A small image classifier, trained from scratch.
Model: 14.5M parameters, arch resmlp, norm rmsnorm, moe soft, num experts 8, patch size [2, 2], layers 12.
Data: trained on retinal OCT scans (Kermany 2017), 49215 training examples, 33.9 epochs.
Rows from block 2 of a small image classifier, named by matrix and row number. Rows with one number within an expert belong to one neuron, the router's apart. Each number is 128 + 24 x the weight over its row's rms, rounded and kept within 0 to 255. All counts start at 0.
Before each expert's rows are labels from the 100 images, of 14976, where the router gives the expert most weight on average: "responds to" is what is common among them. Only what is clearly more common there than usual is listed. The data: retinal OCT scans (Kermany 2017). In brackets: how many of the 100.
# router: slot weights (model.blocks.2.mlp.router.weight, 16x384, trained with AdamW), inputs 0-127
# up: expert up (model.blocks.2.mlp.up, 8x192x384), inputs 0-127
# down: expert down (model.blocks.2.mlp.down, 8x384x192, transposed), outputs 0-127

# expert 2
responds to: finding: normal (94)
router.4 [126 135 160 136 130 167 112 145 166 121 152 119 100 144 112 108 142 161 168 122 118 137 124 149 133 112 135 123 135 111 158 156 131 149 123 135 109 169  88 151 148 109 154 141 116  86 145  94 129 136 101 140 128 161 114 126 163 145 110 160 163 136 103 155 124 169 129 125 116 127 134  87 148 118 137 137 121 136 143  93 100 164  94 114 104 134 146 167 142 153 138 106 164 138 144 112 142 131 135 117  81 101 121 121 100 149 103 119  99 139 154 121 136 140 135 108 101 118 129 137 148 151 121 110 167 101 131 140]
router.5 [149 134 139 164 129 133 149 165 154 129 150 115 133 100 130 142 133 116 145 101 112  90 120 139 114  96 141 109 125 109 135 169 135 132 120 124 154 135 106 134 162  93 170 170 117 140 154  99 100 105  85  95 152 100 130 158 150 160 119 146 124 149 164 168 146 185 149 114 134 109 115  98 185 142 155 130 143 136 129  77 116 165 100 123 140 124 137 131 122 100 147  84 107  99 147  87 131 142 140 188 121  68 155 129 104 143 130 138 107 132 138  98 117 155 150 112 139 110 117 160 158 163 159 126 110 110 169 146]
up.16 [119 130 152 145 159 103 113 118 153 118 153 123 142 146  96 122 188 101 176 203 117 106 133 150 134 134 131  98 115  96 118 140 110 129 123 138 136 123  90  87 111 135 134 121  97 133 153 147 120 115 159 134 154 160 119 127 162 101 116 124  87 132 109 172 128 162 120 149 107 103 120 132  90 113 167 117 152 171  96 129 116 131 140 153 130 119 114 179  87 166 105 119 115 104 164  92 109 134 112  98 147 120 124 140 127 123 135 115 106 136 167 122  80  99 109 119 168 139 105 157  96 149 155 167  96 168 106 109]
down.16 [137 177  80 122 121 167 112 103 130  63 137 114 119 117 112 110 119 150 127  99 115 103 136 120 129 142 145 124 132 117 131 147  80 125 101 126 133 108 145 150 103 145 121 150 128 121 108 147 149 158  96 154 116 124 207 158 129  87 144  93 148  82 140 124 118 129 107 168 127 108 115 138 129 161 143 125 116 175 162 119 110 153 140 126 152 157 131 144 160 190 111 120 124 143 166  93 141 119 107 138 112 107 156 127 137 139 133 170 112 117 130 120 147 132 138  99 164 162 120 171 118 164 134 108 111 127 117 129]
up.17 [137 114 123 143 123 120 167 116 198 109 123 121 160 132 131 142  92 126 123 157  85 104 114 124 114 142 108 143 100 119 157 146 108 109 146 102  73 116 202 120  84 131 126 170 130 130 181 115 103  75 142 112 106 135 116 136  97 150 117 158 169 163 134 112 134  92 153 165 168 101 105 111 131 127 133 118 154 133 141 132 133 144 145 128  87 129  94 139 119  87 131 108  92 103  98  78 132 138 162 187 140 123 127 119  79 127 123 148 108 151 105 113 138 162 154 112  81 131 146 147 169 121 132 157 138 118 167 152]
down.17 [122 141 122 149 134 120 147 143 106 112 158 134 172 107 145 114 175 176 138 106 134 139 132 122 117 131 125 125 178 115 120 138 105 170 140 125 120 138 167 127 115 160 114 151 130 122 102 118 144 119 119  99 149  87 115 138 113 134 115 148 141 113 110 134  83 106 129 115 144 215 120 160 117 181 118 118 118 109 164 137 105 146 118 129 134 164 130 119 131 123 132 140 125 100 136 144 105 123 114 140 138 127 103 133 142 124 160 127 174 147 105 106 136 110 141 116 123 131 129 171 119 152 135 161 133 102 167 131]
up.18 [135 128 125 135 156 131 140 136  80 142 160 107  79 152 140 150 140 137  64 137 161 132 112  94 137 142 128 128  88 126 154  76  90 135 147 139  65 127  97 143 148 153 111 108  86 136 141 171 161 138 168 147 165 116 149 122 137 125 115 116 137 138  74  92 101 139 109 168 149  76 135 144 134 144  92 146 120 150 109 156 140 115 113 100 125 129 125 144 123 135 118 104 133 114 143  53  68  96 154 170  99 127 111 159 129 117 134 114 172  90 124 121 146 156 134 138 135 132 140 166 133 128 109 100 150 132 104 128]
down.18 [145 166  99 139 123 137 116 117 120 132 174 181 123 181 137 176 146  97 138 113 128 129 136  92 172 120 127 134 107 112 125 166 109 122 127 167 118 143 149 139 130 119 108 147 148 128  97 175 137 149 125 137 135 103 133 160 149 145 108 105 166 193 133 138 142  84 113 157 128 149 170 100 158 120 141 104  94 180 121 109  99 116 138 102 129 128  90  88  94 129 178 151  89 133 152 140 112 155 135 135 106 164 103 107 113 137  82 153  81 125 101 133 117 157 146 133 108 158  67 121 102 116 120 144 127 119 151 126]

# expert 5
responds to: finding: normal (90)
router.10 [122 181 132 132 100 107 111 104 151 125 121 136 109 175 109 139 166 127 143  83  99 148 153 160 117 125 140 165 158 171 107 107 146 165  87 148  65 107 142 173  50 102 171 100  86  88 125 124 164 121 103 127 141 150 137 109 151 104 150 101 104  65 109  89 173 112 100 132  84 127 172 134 120 152 121 158 123 119 117 160 131 104 153 104 158 160 110 118 116 143 108 144  88 130 139 139 102 131  85  98 115 120 150  80 127 103 116 137 111 102 127 138 133 121 100 157 108 120 122 102  75 145 114 137 122 175 114 111]
router.11 [ 97 138 127  96 142 118  89 135 123 105 127 132  95 135 132 116 151 150 111 106 144 133 179 148 149 124 120 131  99 155 134 115 100 101 121 113 104 135 103  92 108 116 100  92 112 109  90 123 137 119 123 114  73 109 127 137 139 122 153 124 156 117  83 106 144 138  91  57  97 126 131 102 134  96 106  85 124  95 160 106 123 126 141 117  91 113 134  99  88 173 108 144 165 104  97 152 155 152 118 109 121  98 142 147  82 113  94 162 138 113 130 106 114 109 101 134 103 100 122 103 111 139 133 159 154 137  79 124]
up.16 [122 131 121 134 152 127 142 121 157 129 152 112 131 144 140 138  69 127  78 169 123 121  96 127  98 142 142 113 136 108 145 111 169 113 139 142 144 124 113 142 162 146 115 117 146 135 139 124 160  99 125 106 108 155 101 133 114 134  98  80 155 101  96 110 113  89 134 154 128 108  82  86 132  94 122 129 128  84 122 108 140 118 156  79 134 119 129 118 165 123  76 117 127 109 131 107 166 122 133 110 159 128 118 141 144 131 159 124 141 121 136 134 143 117 121 118 162 151 139 105 142 126 154  76 141 122 108 142]
down.16 [141 150  81 122 158 149 110 113 180 130 149 122 126 188 114 123 152 128 117 120 177 141 119  89 133 136 118 155 124 133 116 114 128 116 115 116 171 131 123 159 139 115 130 155 115 140 124 115 104 132 120 148 120 187 135 140 129 112 113 136 135 113 147 109 123 160 137 116 150 148 123  82  92 140  92 128 102 150 127 149 130 128 116 144 139 133 125 149 154  67 140 134 120 155  82 146 130 110 140  90 130 118 130 144 136 175 118 106 114 132 148 150 106  92 104 119 133 121 120 164 137 114 122  22 153 109 101 122]
up.17 [127 126 153 120 111 117 120 129  52 132  91 106 132 127 160 130 102 148  92 126 148 119 171 131 170  98 114 123 113 100 133 158 123 149 134  90 159 142  97 135 165 133 115 117 118 176  90 142 160 224 129 152 136  90 110 119 106 105 137  99 109 138 137 133 115 138 113 153 175 118 102 140 117 132 112 158 110  67 123 129 127 134 123 125 102 117 108 106 113 156 115 144 141 120  93 160 132 128 159 138  93 121 125 119 138  97 142 132 136 145  97 110 135 119 150 120 200 100  99  67 127 134 126 126 147 141 159 135]
down.17 [102 150 140 108 167  59 104 122 128 160 135  82 141 110  95 143 105  91 137 134 122 111 126 154 133 151 161 124  53 124  91 117 119  81 127 175 106 118  81 112 146 103 156 132 138 106 154  96 143 134 141 143 172 118 149 148  98 119 146 130 134 101 153 151 138  99 113  93 121 149 123 122 109 125 157 116 136  53 136 109 145 107 145 129 125 103 151  98 113 140 162 120 129 128 135 124 136 110 125 194 157 114 130 133 138 124  93 113 151  90 166 121  85 118  94 163 103 141 156 169 124  72 115  88 131 134 127 166]
up.18 [155 159 117 149 168 120 132 124 124  91 135  91 109 106 103 121 152 115  85 139 139 126  89 126 135 127 140 165  99 152  99 151 104 189 117 125 192 128  86 102 154 150 121 104 161 141 110 151 136 209 116 130 135 138 111 128 124 113 118 156 107 110 140 105 105 125 133 128 144 115 140 122 174  81 119 109 145 113 125 125 123 131 126 113 119 131  99 131 148 101 143 148 124 116  64 150 125 136 126 126 120 132 164 130  88 119 172 119 145  80  98 137 153 113 109 120 144 135 135 148 163 141 119 124 133 112 123 112]
down.18 [108  99 137 104 126 201  92 137 146  76 107 156  96 184  99 114 139 124 102 115 132 122  96 145  96 131  85 125 155 106 156  96 140 142 108 136 115 149 162 141 142 162 123 146 139 137 103 135 123 133 154 104 140 119 147 120 107 144 150 118 131 135  98 112 169  82 129 141 151 135 138 100 137  78 146 113 123 109  98 118  95 149 177 115 103 124  88 170 144 149 116  85 107 105 133 135 134 112 156 111 153  95 128 112 100 118 144 140 105 145 148 127 117 111 105 180 101 129 156 155 102 151  92 151 150 151 147 121]

# expert 3
responds to: finding: diabetic macular edema (37)
router.6 [118 138 122 121  96 166 101 101 135 128 122 148  88 110 104  95 135 121 150 127 121 124 119 118 136 132 106 129  80 156 110 118  99 146  83 122 105 120 102  68 128 129 106 102 123 139 129  98 132  71  68 130 103 133 106 122 137  96 124 113 147  95 133 101 139 128 128 141 123 144 113 118 111 149 156 124 164 124  96  91 110  89 162 135 128 143 106 108 137 126  90 107  87 147 128  92  79 106 130 112 149 132  84  93 126  96 161 107  79 117 120 117 147 127 129  93 121 182 111 103 125 116 120 114 147 144 102 137]
router.7 [151 109 127 127 144 113 154 101 101 123 102 116 146 141 189 146 112 105 146 146 156 153 117 135 104 135 153 115 137 112 152 118 130 102 109 130 161 100 132 132 118 151 108 132 111 175 132 165 138 113 138 116 143  89 156 115 107 142 174 109 127  98 171 163 139 117 146 182 145 100 127 108  82 122 133 124 144 148 135 154 123 109 168 161 171 137 157 157  99  99 125 114 102 139  85 103 111 138 132 178 166 143 121 119 170 114 154 164 144 119 134 143 121 131 116 148 187 145 150 146 142 155  91 151  87 159 116 120]
up.16 [144 159 153 142 143 130  91 120 149 127 115 150 128 133 138 100  99 111  82 155  97 139 100 120 114 133  84 144 147 108 170 106 158 140 141 120  71 123 150  89 147 120 105 114 162 144 131  93 111  97  79 125 110 130 120 119 124 100 151 132 123  90 160  84 142  88 111 130 159 163 111 107 117 161 123 133 105 104 117 112 147 108 102 104 134 151 145 175 111 106  84 118  74 114  63 149  96 137 112  87 144  95 111 140 130 116 144 146 112 110 107 140 165 136 118 106 133 143 119 146 109 138 128 159 148  98 141 160]
down.16 [156  55 128 144 127 141 140 129  65 117 123 143  81 136  97 108 120 142 121 147 131 142  65 166 114 123 138 140 185 135 151  77 131 136 102 139 147 151  82 105 130 136 106 118 137 125 168 146 105 138 110 120  77 154 122 126 157  80 139 129  98 127 144 156 178 141  99 127 160 119 128 113 164 171 109 139 116 131  91 135 144 119  98 123 142 154 140 136  91 130 147 161 107 121 111 163 134 162 114 117 111  91 125  99 140 140 129 147 114 115 130 153 133 126 125 128 138 115 145 138 103 127 122 122 135 147  82 131]
up.17 [123 168 148 135  92 102  87 147 123 113  92 113  83 125 146 152 144 121 165 143  85 128 103 129 121 141 159 133 128 145 119 131  85  88 108 128  87 133 132 116 128 100 111 128 130 103  93 128 163 137  97 143 131 180 144 118 110 140 108 131 136  73 122 131 164 138 139  89 154 113  96 119 143 112 114 151  97 130 170  86 136 128 109 106 124 131 139  76 122  79 125  97 147 133 123 159 140  65 105 146  91 113 138 123 157 103 122 196 100 105 150 143 122 127  96 117 142 115 140 137 164 141 144 184 144 141 139 120]
down.17 [ 77 143 140 117 129 120 147 151 136 121 113 135 133 110  98 107  95 181  65 148 122 137 135 158 124 113  74 127 125 103 110  80 112 149  79 121 115 111  55 129 121 119 149 144 125 149 107 142 122 171 126 143 177 163  71 123  78  74 130 157 126 119 157 125 161 118 137 132 147 132 165 120  85 121 131 124 119 152 144  93 108 123 149 100 120 148 126 158 116 129 126 130 126 148  80 140 122 135 133 118 114 118 124 154 131 118 146 114 145 113 113 127 154 114 142 112  89 145 128 129 126 141 122 108 129 127 141 134]
up.18 [129 115 147 115 119 158 149 136 161 148 121 112 124 161 133 134 133 118 149  57 135 136 129 146 135 109 117 112 124 144 110 159 131 114 159 121  64 112 135 148 119 104 119 117 120 163 152 179  94 146  99 147 133 130 166 126 128 138 127 130 159 119 112 114 107 126 131 138 140 133 137 162 125 127 134 124  95 180 153 172 142 118 130 120 139 116 157 131 110 120 153 110 118 112  83 112  84 142 115  75 138 115 131 114 100 132  73 174 116 128 114 129 115 116 159 125 164 134  77 139 154 140 132 159 155 105 127 132]
down.18 [136 107 130  87 151 159 107  94 145 159 123 172 113 109 101 149 154  99  97 137 156 110 129 164 147 129 116  95 132 132  86 143 139 131 151 102 102 129 108 150 109 110 141 164 182 127 115 102  87 147 151  97 116 176 108 130 188 155 109 141 114 148 112  55 150 170 137 127 161 108 145 114 135 126 142 151 141 124 120 132 117 161 158 146 122 127 128 169 118  86 139 151 158 110 175 114 129 188 118 139 108 141  66 144 147 104  74 113 135 133 133 129 120 110 116 131 129 117 116 151 136 107 100 102 120 158 125 123]