config.toml
model = "image classifier"
translate = 0.06
targets = ["finding"]
num_classes = 4
arch = "resmlp"
norm_position = "pre"
moe = "soft"
num_experts = 8
moe_every = 1
patch_size = [2, 2]
width = 384
loss = "cross_entropy"
optimizer = "muon"
lr = 0.0018
momentum = 0.95
Rows from block 4 of a small image classifier, named by matrix and row number. Rows with one number within an expert belong to one neuron, the router's apart. Each number is 500 + 25 x the weight over its row's rms, rounded and kept within 0 to 999. All counts start at 0. Numbers have three digits each.
Before each expert's rows are labels from the 100 images, of 14976, where the router gives the expert most weight on average: "place" is the part of the image that holds the peak. Only what is clearly more common there than usual is listed. The data: retinal OCT scans (Kermany 2017).
# router: slot weights (model.blocks.4.mlp.router.weight, 16x384, trained with AdamW), inputs 231-307
# up: expert up (model.blocks.4.mlp.up, 8x192x384), inputs 231-307
# down: expert down (model.blocks.4.mlp.down, 8x384x192, transposed), outputs 231-307

# expert 5
place: middle right
router.10:538471504528498540508523485528462456501485525492477500502489473537499496515451502515499489469489463498495564501455513475483471529490492527503511496532495482537466476541520509510522515491524475499525472489496481524517519524537534509
router.11:500504502468558471485493498495484505507516510521535468524503488521540494473464516465498485494482481498487525462514490537529524525439503470506514477482496514523488515532505547525536501484488471544471551481486523517500498512549496490
up.0:511491470478482443505513468494570525550538538462494497524456531523481449493522520499496482553489502505460463534466442483476489493520506486519468523504453510508512523483504473493512533476523476430503557513504507532517457484493503512
down.0:474497502505492518509505477542440539530491471517500519488529518459523513523489532495514531449505443512480510489481533501518446461523473543516484518473527476448463512480495493496509505478478474508535537501496516544503507487532449485
up.1:542475484499494544523477523507458482525508493460492499548497501499509502521463490481507504457479481504474484475513486514498483482522476460498532450504473439488494471471475518475510474488530503460516520434489479508469506496464470500
down.1:506459483480545494509484525536496495453539505486494490460468525534488462513462498472532509563516508485498517491535512521502516492504518493510485467497475484476507511500506455493507482482470451466512526514491522494542519501446501513
up.2:445524521502543508519510491497544445467513554487444481503511481485493497503528494493505496554487459525510465538480468476505494502490504484489512510501491539505494500520490468508496512514496521503511479547497499507505512505440496517
down.2:489499490521479504495480502503428512503512484479514495483491536460516486474469511494490512507481516527464469482480486485464469476480464523486500508513529465522446487517536481515453517494518477503488469431492502473544517528496531481
up.3:502470508473516484499521506536529503497498506523498531512493515471525487522471516586520490540511500498511494524474528507493504520533474479516534475499502538494529493524487503506452465531503501484496481541511515480488490505502516454
down.3:486528529512494480506489518474551499518552539519521527494478537457517508492542480508502493557472468482488498502492496508447489504468493562489466529481532489503492534488488553512503539502499501543481513471497502502479515518501534484
up.4:524512481528513555485532511539544497557488476469467499498523532493550469529499496495497503483544495471499500524509507495470515497462493483483504558452476436491505514486474504450517511483502485499487533506509497489552475530527470505
down.4:478507495460530470513498511513530531497487484528495555540514488537512500499495508507511481489465480428502543511463500518526486503469511489514481499492495486522503496463515500485524518538496460538532493483541508501493528519503504528
up.5:538495513510528532519497504473498486524507521527517486517527480534506515509533470469525496480455513512546495491488501542509506501547497502503472536477512519492509490523462481491453516510494543535492489516491515498527522512488521516
down.5:461487449500535476478543493541481489550485500507471496511524512496473521477506484479507469523508477543469537499482542494509489474494553506482510511481469463475486557456460495505491500499495485492516521464504506483487478496482485490
up.6:498536520493525517501491469517488550483505500472504495501483496502498507454450487493516481523518475487509501503521482552533485516493451457500526491487495487514458474532467543517503540511498502479485512494499491494519523508533488502
down.6:498490519502520539512506478518519503539491476502522477465535483511495508499518508523545519453520471536479520506514483479500535493504524502479507508465517518500486461499503485509520499507484481541539472500512502523496516521486479485
up.7:515504532488515469511485518483521492474494525502509481518513458500524511471476516521515508505484499481532511529484468521545529492453494479479512478507514544517477492512542481493474533514465509587515515441508468445493512537470490535
down.7:550505475470486447477491484489491546525519454487531507518465509474484510496462528530513495435483509496497506495463505509499511507463530485507462467532439442538487515501479536512503493496493520562509497487511504540482492447538543502
up.8:529518478483493515550483474477514524496511504535475503502482484484454463497464472515515487528484536555458501520476492492513517500549540505512524483540508444505497528538523485502519483491500509492509472465498515506520493482463535477
down.8:496484503460523502504522489484512519462519517455446524514480540517504479513516497483492487539507467526498479480474521484504488481534487529520463464494467512457529523482473476477463510548496452489511540514496526518529478502510522540
up.9:475508507531561511496501491507518518520483480523460475516529513508500528480458487508504477454525512505531543485478483527500495501501483505521468474546497561505511487549472461499491548491494493557488511562476502512498513515458502499
down.9:481520499486499499506509521507629543471515488470520520492525509511491517487468469493500501501503482471490515495470472494474549474487484498474499469504511488478483516446456485519513538464505446504478519530510481520502515517504494491
up.10:503531485513511487511495501554518471529509485516501498494523495529516515496515525475521494482498522461469496505525493514530498493469520435479506503486490514517508456475528509487522487509480487476497483495534501466474488497528512495
down.10:490522495513514509490471482495504582497486530483488504529481509510532499468534522456492500497493485503481517492483510482521502505510476542468499498500474485546500491484489421503520553488468461486523510505499515499470495524451496489
up.11:494530541484500498508507516490478489522501496530520473509492479523511491463561486475514502574486505559474529493492522515500487482528481505503499525487528577539490499485501523518493497517488491521561477548511504478504537489511501555
down.11:524528545521520472513512508505492486515511463495520512520483491488449538503462495484500558512483499449482472484486493547511519517506500487519509480530496503492512484485475496528451480494502442511519518507509484526484503496500516495

# expert 2
place: bottom centre
router.4:506471495525542539485517525523513480553514509536509478547493510529460497512517477462498525498517484473531566508504524498495458480507469501499542501485437504490501516532486506430489497498537482524533469528490483551521519480556501491
router.5:495481493532525552505493482500465474510503521528484498461511495509497486511459465474494501475462465473509527491475492509479487531514518540471498466480459468477493478515457520473498480471499499526511482511458473497482511506514513508
up.0:505541502536463483515506506479522526443487543489492510504469520470494479488494465481483505505528458483517481513480464473481506500505468496493528494506482532491485497504512454487531477498486495511492461456496482483495511492517516484
down.0:515503504506500491504531487552488523503470491511517548477508492548486535491468520509492517509488555480488537479526511496497507506486472538473476532472536492510516481501508473509488511516527516495481540528514482517526491455508519523
up.1:536476447518523479474459476511477486547530507475516509488506505511509468499556514488510489492520524515540487514456473501505480478574480466504520446526468559498503502492498481490458539506451444538499535485542491474510505474540494496
down.1:485477510501526487498493473529480526478498555486469511448517473512501505463521512525478489504438460480438502484514517509521495547461493545448489478546499500485496541493524511486445476498499494490525467529461504554528509470535494497
up.2:499482524534481481488480464456499497502561505506525496540495489461510546504482522478497498504451503513565514481481460479503476502494551470502480510528496538515501497511541483492515487495507441464485512547542540468536514519503530498
down.2:502513494475500486479491555461525524464474529505510546480532551485492482508455512516485472538474542490525487512461503529486454492531529476512501503512547473496481490474510509490496486533528472547478489488476517494512521496526481504
up.3:514474482506489547548468499527508483529506521517496496512520493492526483483531499482496495486461533515503490483517521496500483491520553477478527538531529479493487502485495478486489507516523486519518477520538500535459517478559491513
down.3:477484515510510541479554533484459547538507528470489476482500504496489520508508503488504500541494519526485516524478506519510488517532472476554507430508501499511496454521469510507545511502503439510519502478476495526428511528532494470
up.4:484505481443435499507484506481557513548541544494498510484462520464506487531531533508492499557486468488534516546466530484536502548490472510492456522494511492493499507511500474518472479505508536530450498513520503497496496503452493492
down.4:522535469496439523481482509486513576467491513497515519513526454536504529504462480531498528562506515513474476445495500482475507504514492475498507523460482487480509497450504483489489498533504504477497427486523492521514489464525514498
up.5:529524492514416532485502527465496486500511519537472487513487478474522489518527475539487500453509463536497518512474519512501511480484515466494512504453491501468482467466515465509519516512489541483483532491518493498517514488503516496
down.5:474531500465480524492499528462479475477500525505507553525508486477463590481504520519474530491500513526512550482490514514470478525486482525498528524506493510535468505500502521526499529461532520506496505489500501505505495494512525491
up.6:452486531533500478506484501514502499518520485486486500511465486511496505478515464496496494485496499506525466484451533516479512486504502488453514545503462479532510492492533480508509499509470502497498490525494498447547511458435503490
down.6:513482496522491470521451454502519485488473549478479537461517491532508510521478488479517512490483523540469491486481482521523502519511496475497486491514566469453495437515511511533480484523477510493487528478494512526497486452544511487
up.7:485508476468530498471489496508493516488519476462475490527541493519488510523490465490515520519502487444520537517516472480528519481485523450518502511463553487508490503472515482521501534496504503437499518494525493507502472473465488504
down.7:507504497507513495477492494546444560507484487514502489492510498489485488497511487533497499474512461518529462484533562484488519525452506508486469476532513492494492463494490552509504511495493471479481497466496471514505495491496501493
up.8:506496549537509491526552495489515526494465533547581501479463470483488495452493545525489508515475511470531493467523451463507510529462520461514527487481485471526535503506487533521494482507483501537505542498475508499512494492492490516
down.8:461525516475491488494486502510477499428484495539491463539520486510483473485505475494482510488516496498500508520479471544501515517497465488462467559542491491488510532523463450562497561499510499442531550520475460490489452496538528498
up.9:470522518469466486514494490476568482566496488528481533514511499492522510504468519482485514489535475495485503519513483463524502548497504493533480404515500558499509517469487505510503504520457544475508451456509504531513506470519511555
down.9:567516510487476474523488487501489530512497515509506474472461488520504527494481487487522516523534497490487513500512507517535526461495525493516500500522504475520515475512522477469542529468517501497531480476491544455473493503532513487
up.10:533514489516510500461536515505532569462495493482507504475490447517488496512460503523501493512506484497518520499456500498507484461495491485492540509540529519495505486547488487548516466500489507447482473464478510517518494513482471467
down.10:498482487466552492503469486493530540474484530493535519485514494492508470523432512482537538437476565476456500500479509483501523467488492503543519480500481481489480511484500487534511504485486469453518493465484495473537508535486508477
up.11:484491510474523511495522510522500518520517459554435493528490483481495526482525509530508505473479511556524480521516478513505504454527471539470537481518479533483490477540491478494473541522482517536495513467472503533518490502481515530
down.11:504480501489524516508496516525546524500467506568551542520506441482483494492448499522513502464510494492519497520529490475479512470505464498509518503487496468480476515481516489508535524523503467501519537462491489510473523508537531518

# expert 1
place: top centre; top left
router.2:505502482489519482487529471472454487522563511469441469489462480507495516474496526429509486476492512532465512491473508457499503496483502488522507518524523490483511524506540460527490533490492478516450574496498504512491472544449525504
router.3:497452498518534511527491502486536494499471470491509539494531503474498455492517513511514479467466467445455508487519481511470482525454489498499489443445448474487469461525484496518512484517457533516489486542528489477492468511511496482
up.0:500498492560524490491520503522493560487489538444508497464504479475512516486523503461463511446480491468487540478439530489507469526447508459474499538480502486481504475510522484484503495518513493516490507491479484498571490518487529459
down.0:482456487516533488479518494507490482507485488482517501498509568495494528514463506504488526478491531503490509508469520520526518478507500486492512488496512470508488512527494498484537523449515546544487519466512465496522496501508481488
up.1:452486486527497525542517482481543504458526519481507511490465515506488511492517525512530495489473507478467470514469483502488476503464485487474515484517499506503508486496484463490489491511490498471523508561502502489479473487518479490
down.1:469524540503511494509481502491465459460461483515469450490501552505506531511463501520514485502487568496516507519489528523427499503520551491482490553508512513486502490534479549489501498493512536491484542538469503559484509473520503521
up.2:453528490492516495465494524442541523484525503485469453466512480486477482477547478499459505522493535499488473498485493493523492547495512489498480508507488493505507498467493454521463471502512455490481508521518504479534472510524437480
down.2:525523486496508499496528490489440508451485554496522525472495534487496489503543512498487520507538532491488479514403502518529500514504504497481482544446489470518491524499508509497496516488496458516483524562528518495519492563496494524
up.3:517485491464473526509532464465555460495531520515488508492451514535516491530466513468486506531499455531509511495458490491468481496473491514510496518469539484516514504480500510495523465514469474442486458435511529501512502505557533492
down.3:492492498568482495555417497478461508480473520497493523496508511490472472473473526512474486485506458516439518507511515485477511472523517507517447504491484499530490478561509472529497510472509491507470528529463496514529515516463494489
up.4:517498507459457537500477493508471469469485540425483494489493533482506512500445494533505516516492490534458481495487501506497500517534467524469443491496485453501465523465526537525459476502521516551511493472534485484457499512521508501
down.4:470531514491526462516509477471498443531507448490481486478496529479518483485523483500497501508471448501482474542529484512507530503481507493497451537557477446531482509455532578492479500519505493451466451512488469521509517517491509499
up.5:539478479497515518487499501504461468448483468492462477507493480455541530494478518500490509502464511537502468518509474496449485483544549512486504488562532492494499474508497498500525495491501483508502505455513511469517491529456531517
down.5:532490517511451456491483497533498531470475478530501500481480479553533490459484523511463502528484500490501453457509476470492540583488501485505485473511513502537517520496491519505500529507459498462454521500490546481506499522518499518
up.6:475544513535464526517493514460504493475486526498489475477471516497492522501488507531481513463506578481490565517488513464491499556445522477513493481544516539518469496509440507463494522490518493510508504483485477475470462486514486488
down.6:485485501497520447522546499497469526500470508487461504489532453526476485469462489538491497549498485503473521500506509500504498516482527583509493459491486547519513460488518458494482485493548539509506478488487527470494484488517474476
up.7:504459503500490497523518465520519461476526508504518469490522504509494501437506485529446479494491518474537450522471434519450471489492540482472505509475476461540462510488481504520511517477531469527491489485524479474530501503472522497
down.7:504478476507492472497531473508529476506515505540475485487504505501460481510474514495512483500486527491512497505494493520535497499500474440486528527544490489511484488521484478478487487475517523470477487489471483520536496485426501513
up.8:517460500536509457500466460510524462438458517500545459480523468532495474524511530482509510535498585528505448484492523489468508489512512484503503514468484534488500479521521485523480503478495519494510514504504501473488469540494515509
down.8:497510499535524459507481501492487468488497511483461520547483495480485547534514549553507490521455501489523465511517478518452541547497544465526480487535532528525542499489517541507528543519515483513493541487488510505482483477485498549
up.9:485494524563514510492515541522514506519479545510476542461519486500499502514461532525508525490515474493491533493545500505455509489453519539495504501568528581491497482459524483471486482489469521459476528513508507474536512519482499507
down.9:544501514519522502519472514516506541548514431508437507496485527506476484495501493495489494497508493529497500514520490508452474526498485512517494491492557501533441487522523475485502501495522469509486507490494487507527475493467494503
up.10:521506512529471498533507508510508481482479538504476475517519519531535545517552518483486495447547483491477466500473466477468483491475470508525496527470475475503511493458466495510460499490546476462525497470496498471524485487468513520
down.10:490499455485524504502509501499466463498505467501513517531498510489459516497520476502513469478492533477459477473446503490496566477497490511500507556503496455502518497548493475541491504484531509442480506519488487515467496496492484494
up.11:458490505493453459511473502493472518511497507481452467513451536498518502468526571460479505495508458503491490483496514515513506473486498434509496471494506486495493512497519519475524508501489476476494472523501526475455499485528516518
down.11:525475475514467530532455481494490491425490520438496468505494411503480521544491511485515500487481495499478514502510485478544520487464513512497527501504495493489504531525498537508457494522538472455492480528481469482516529498476491481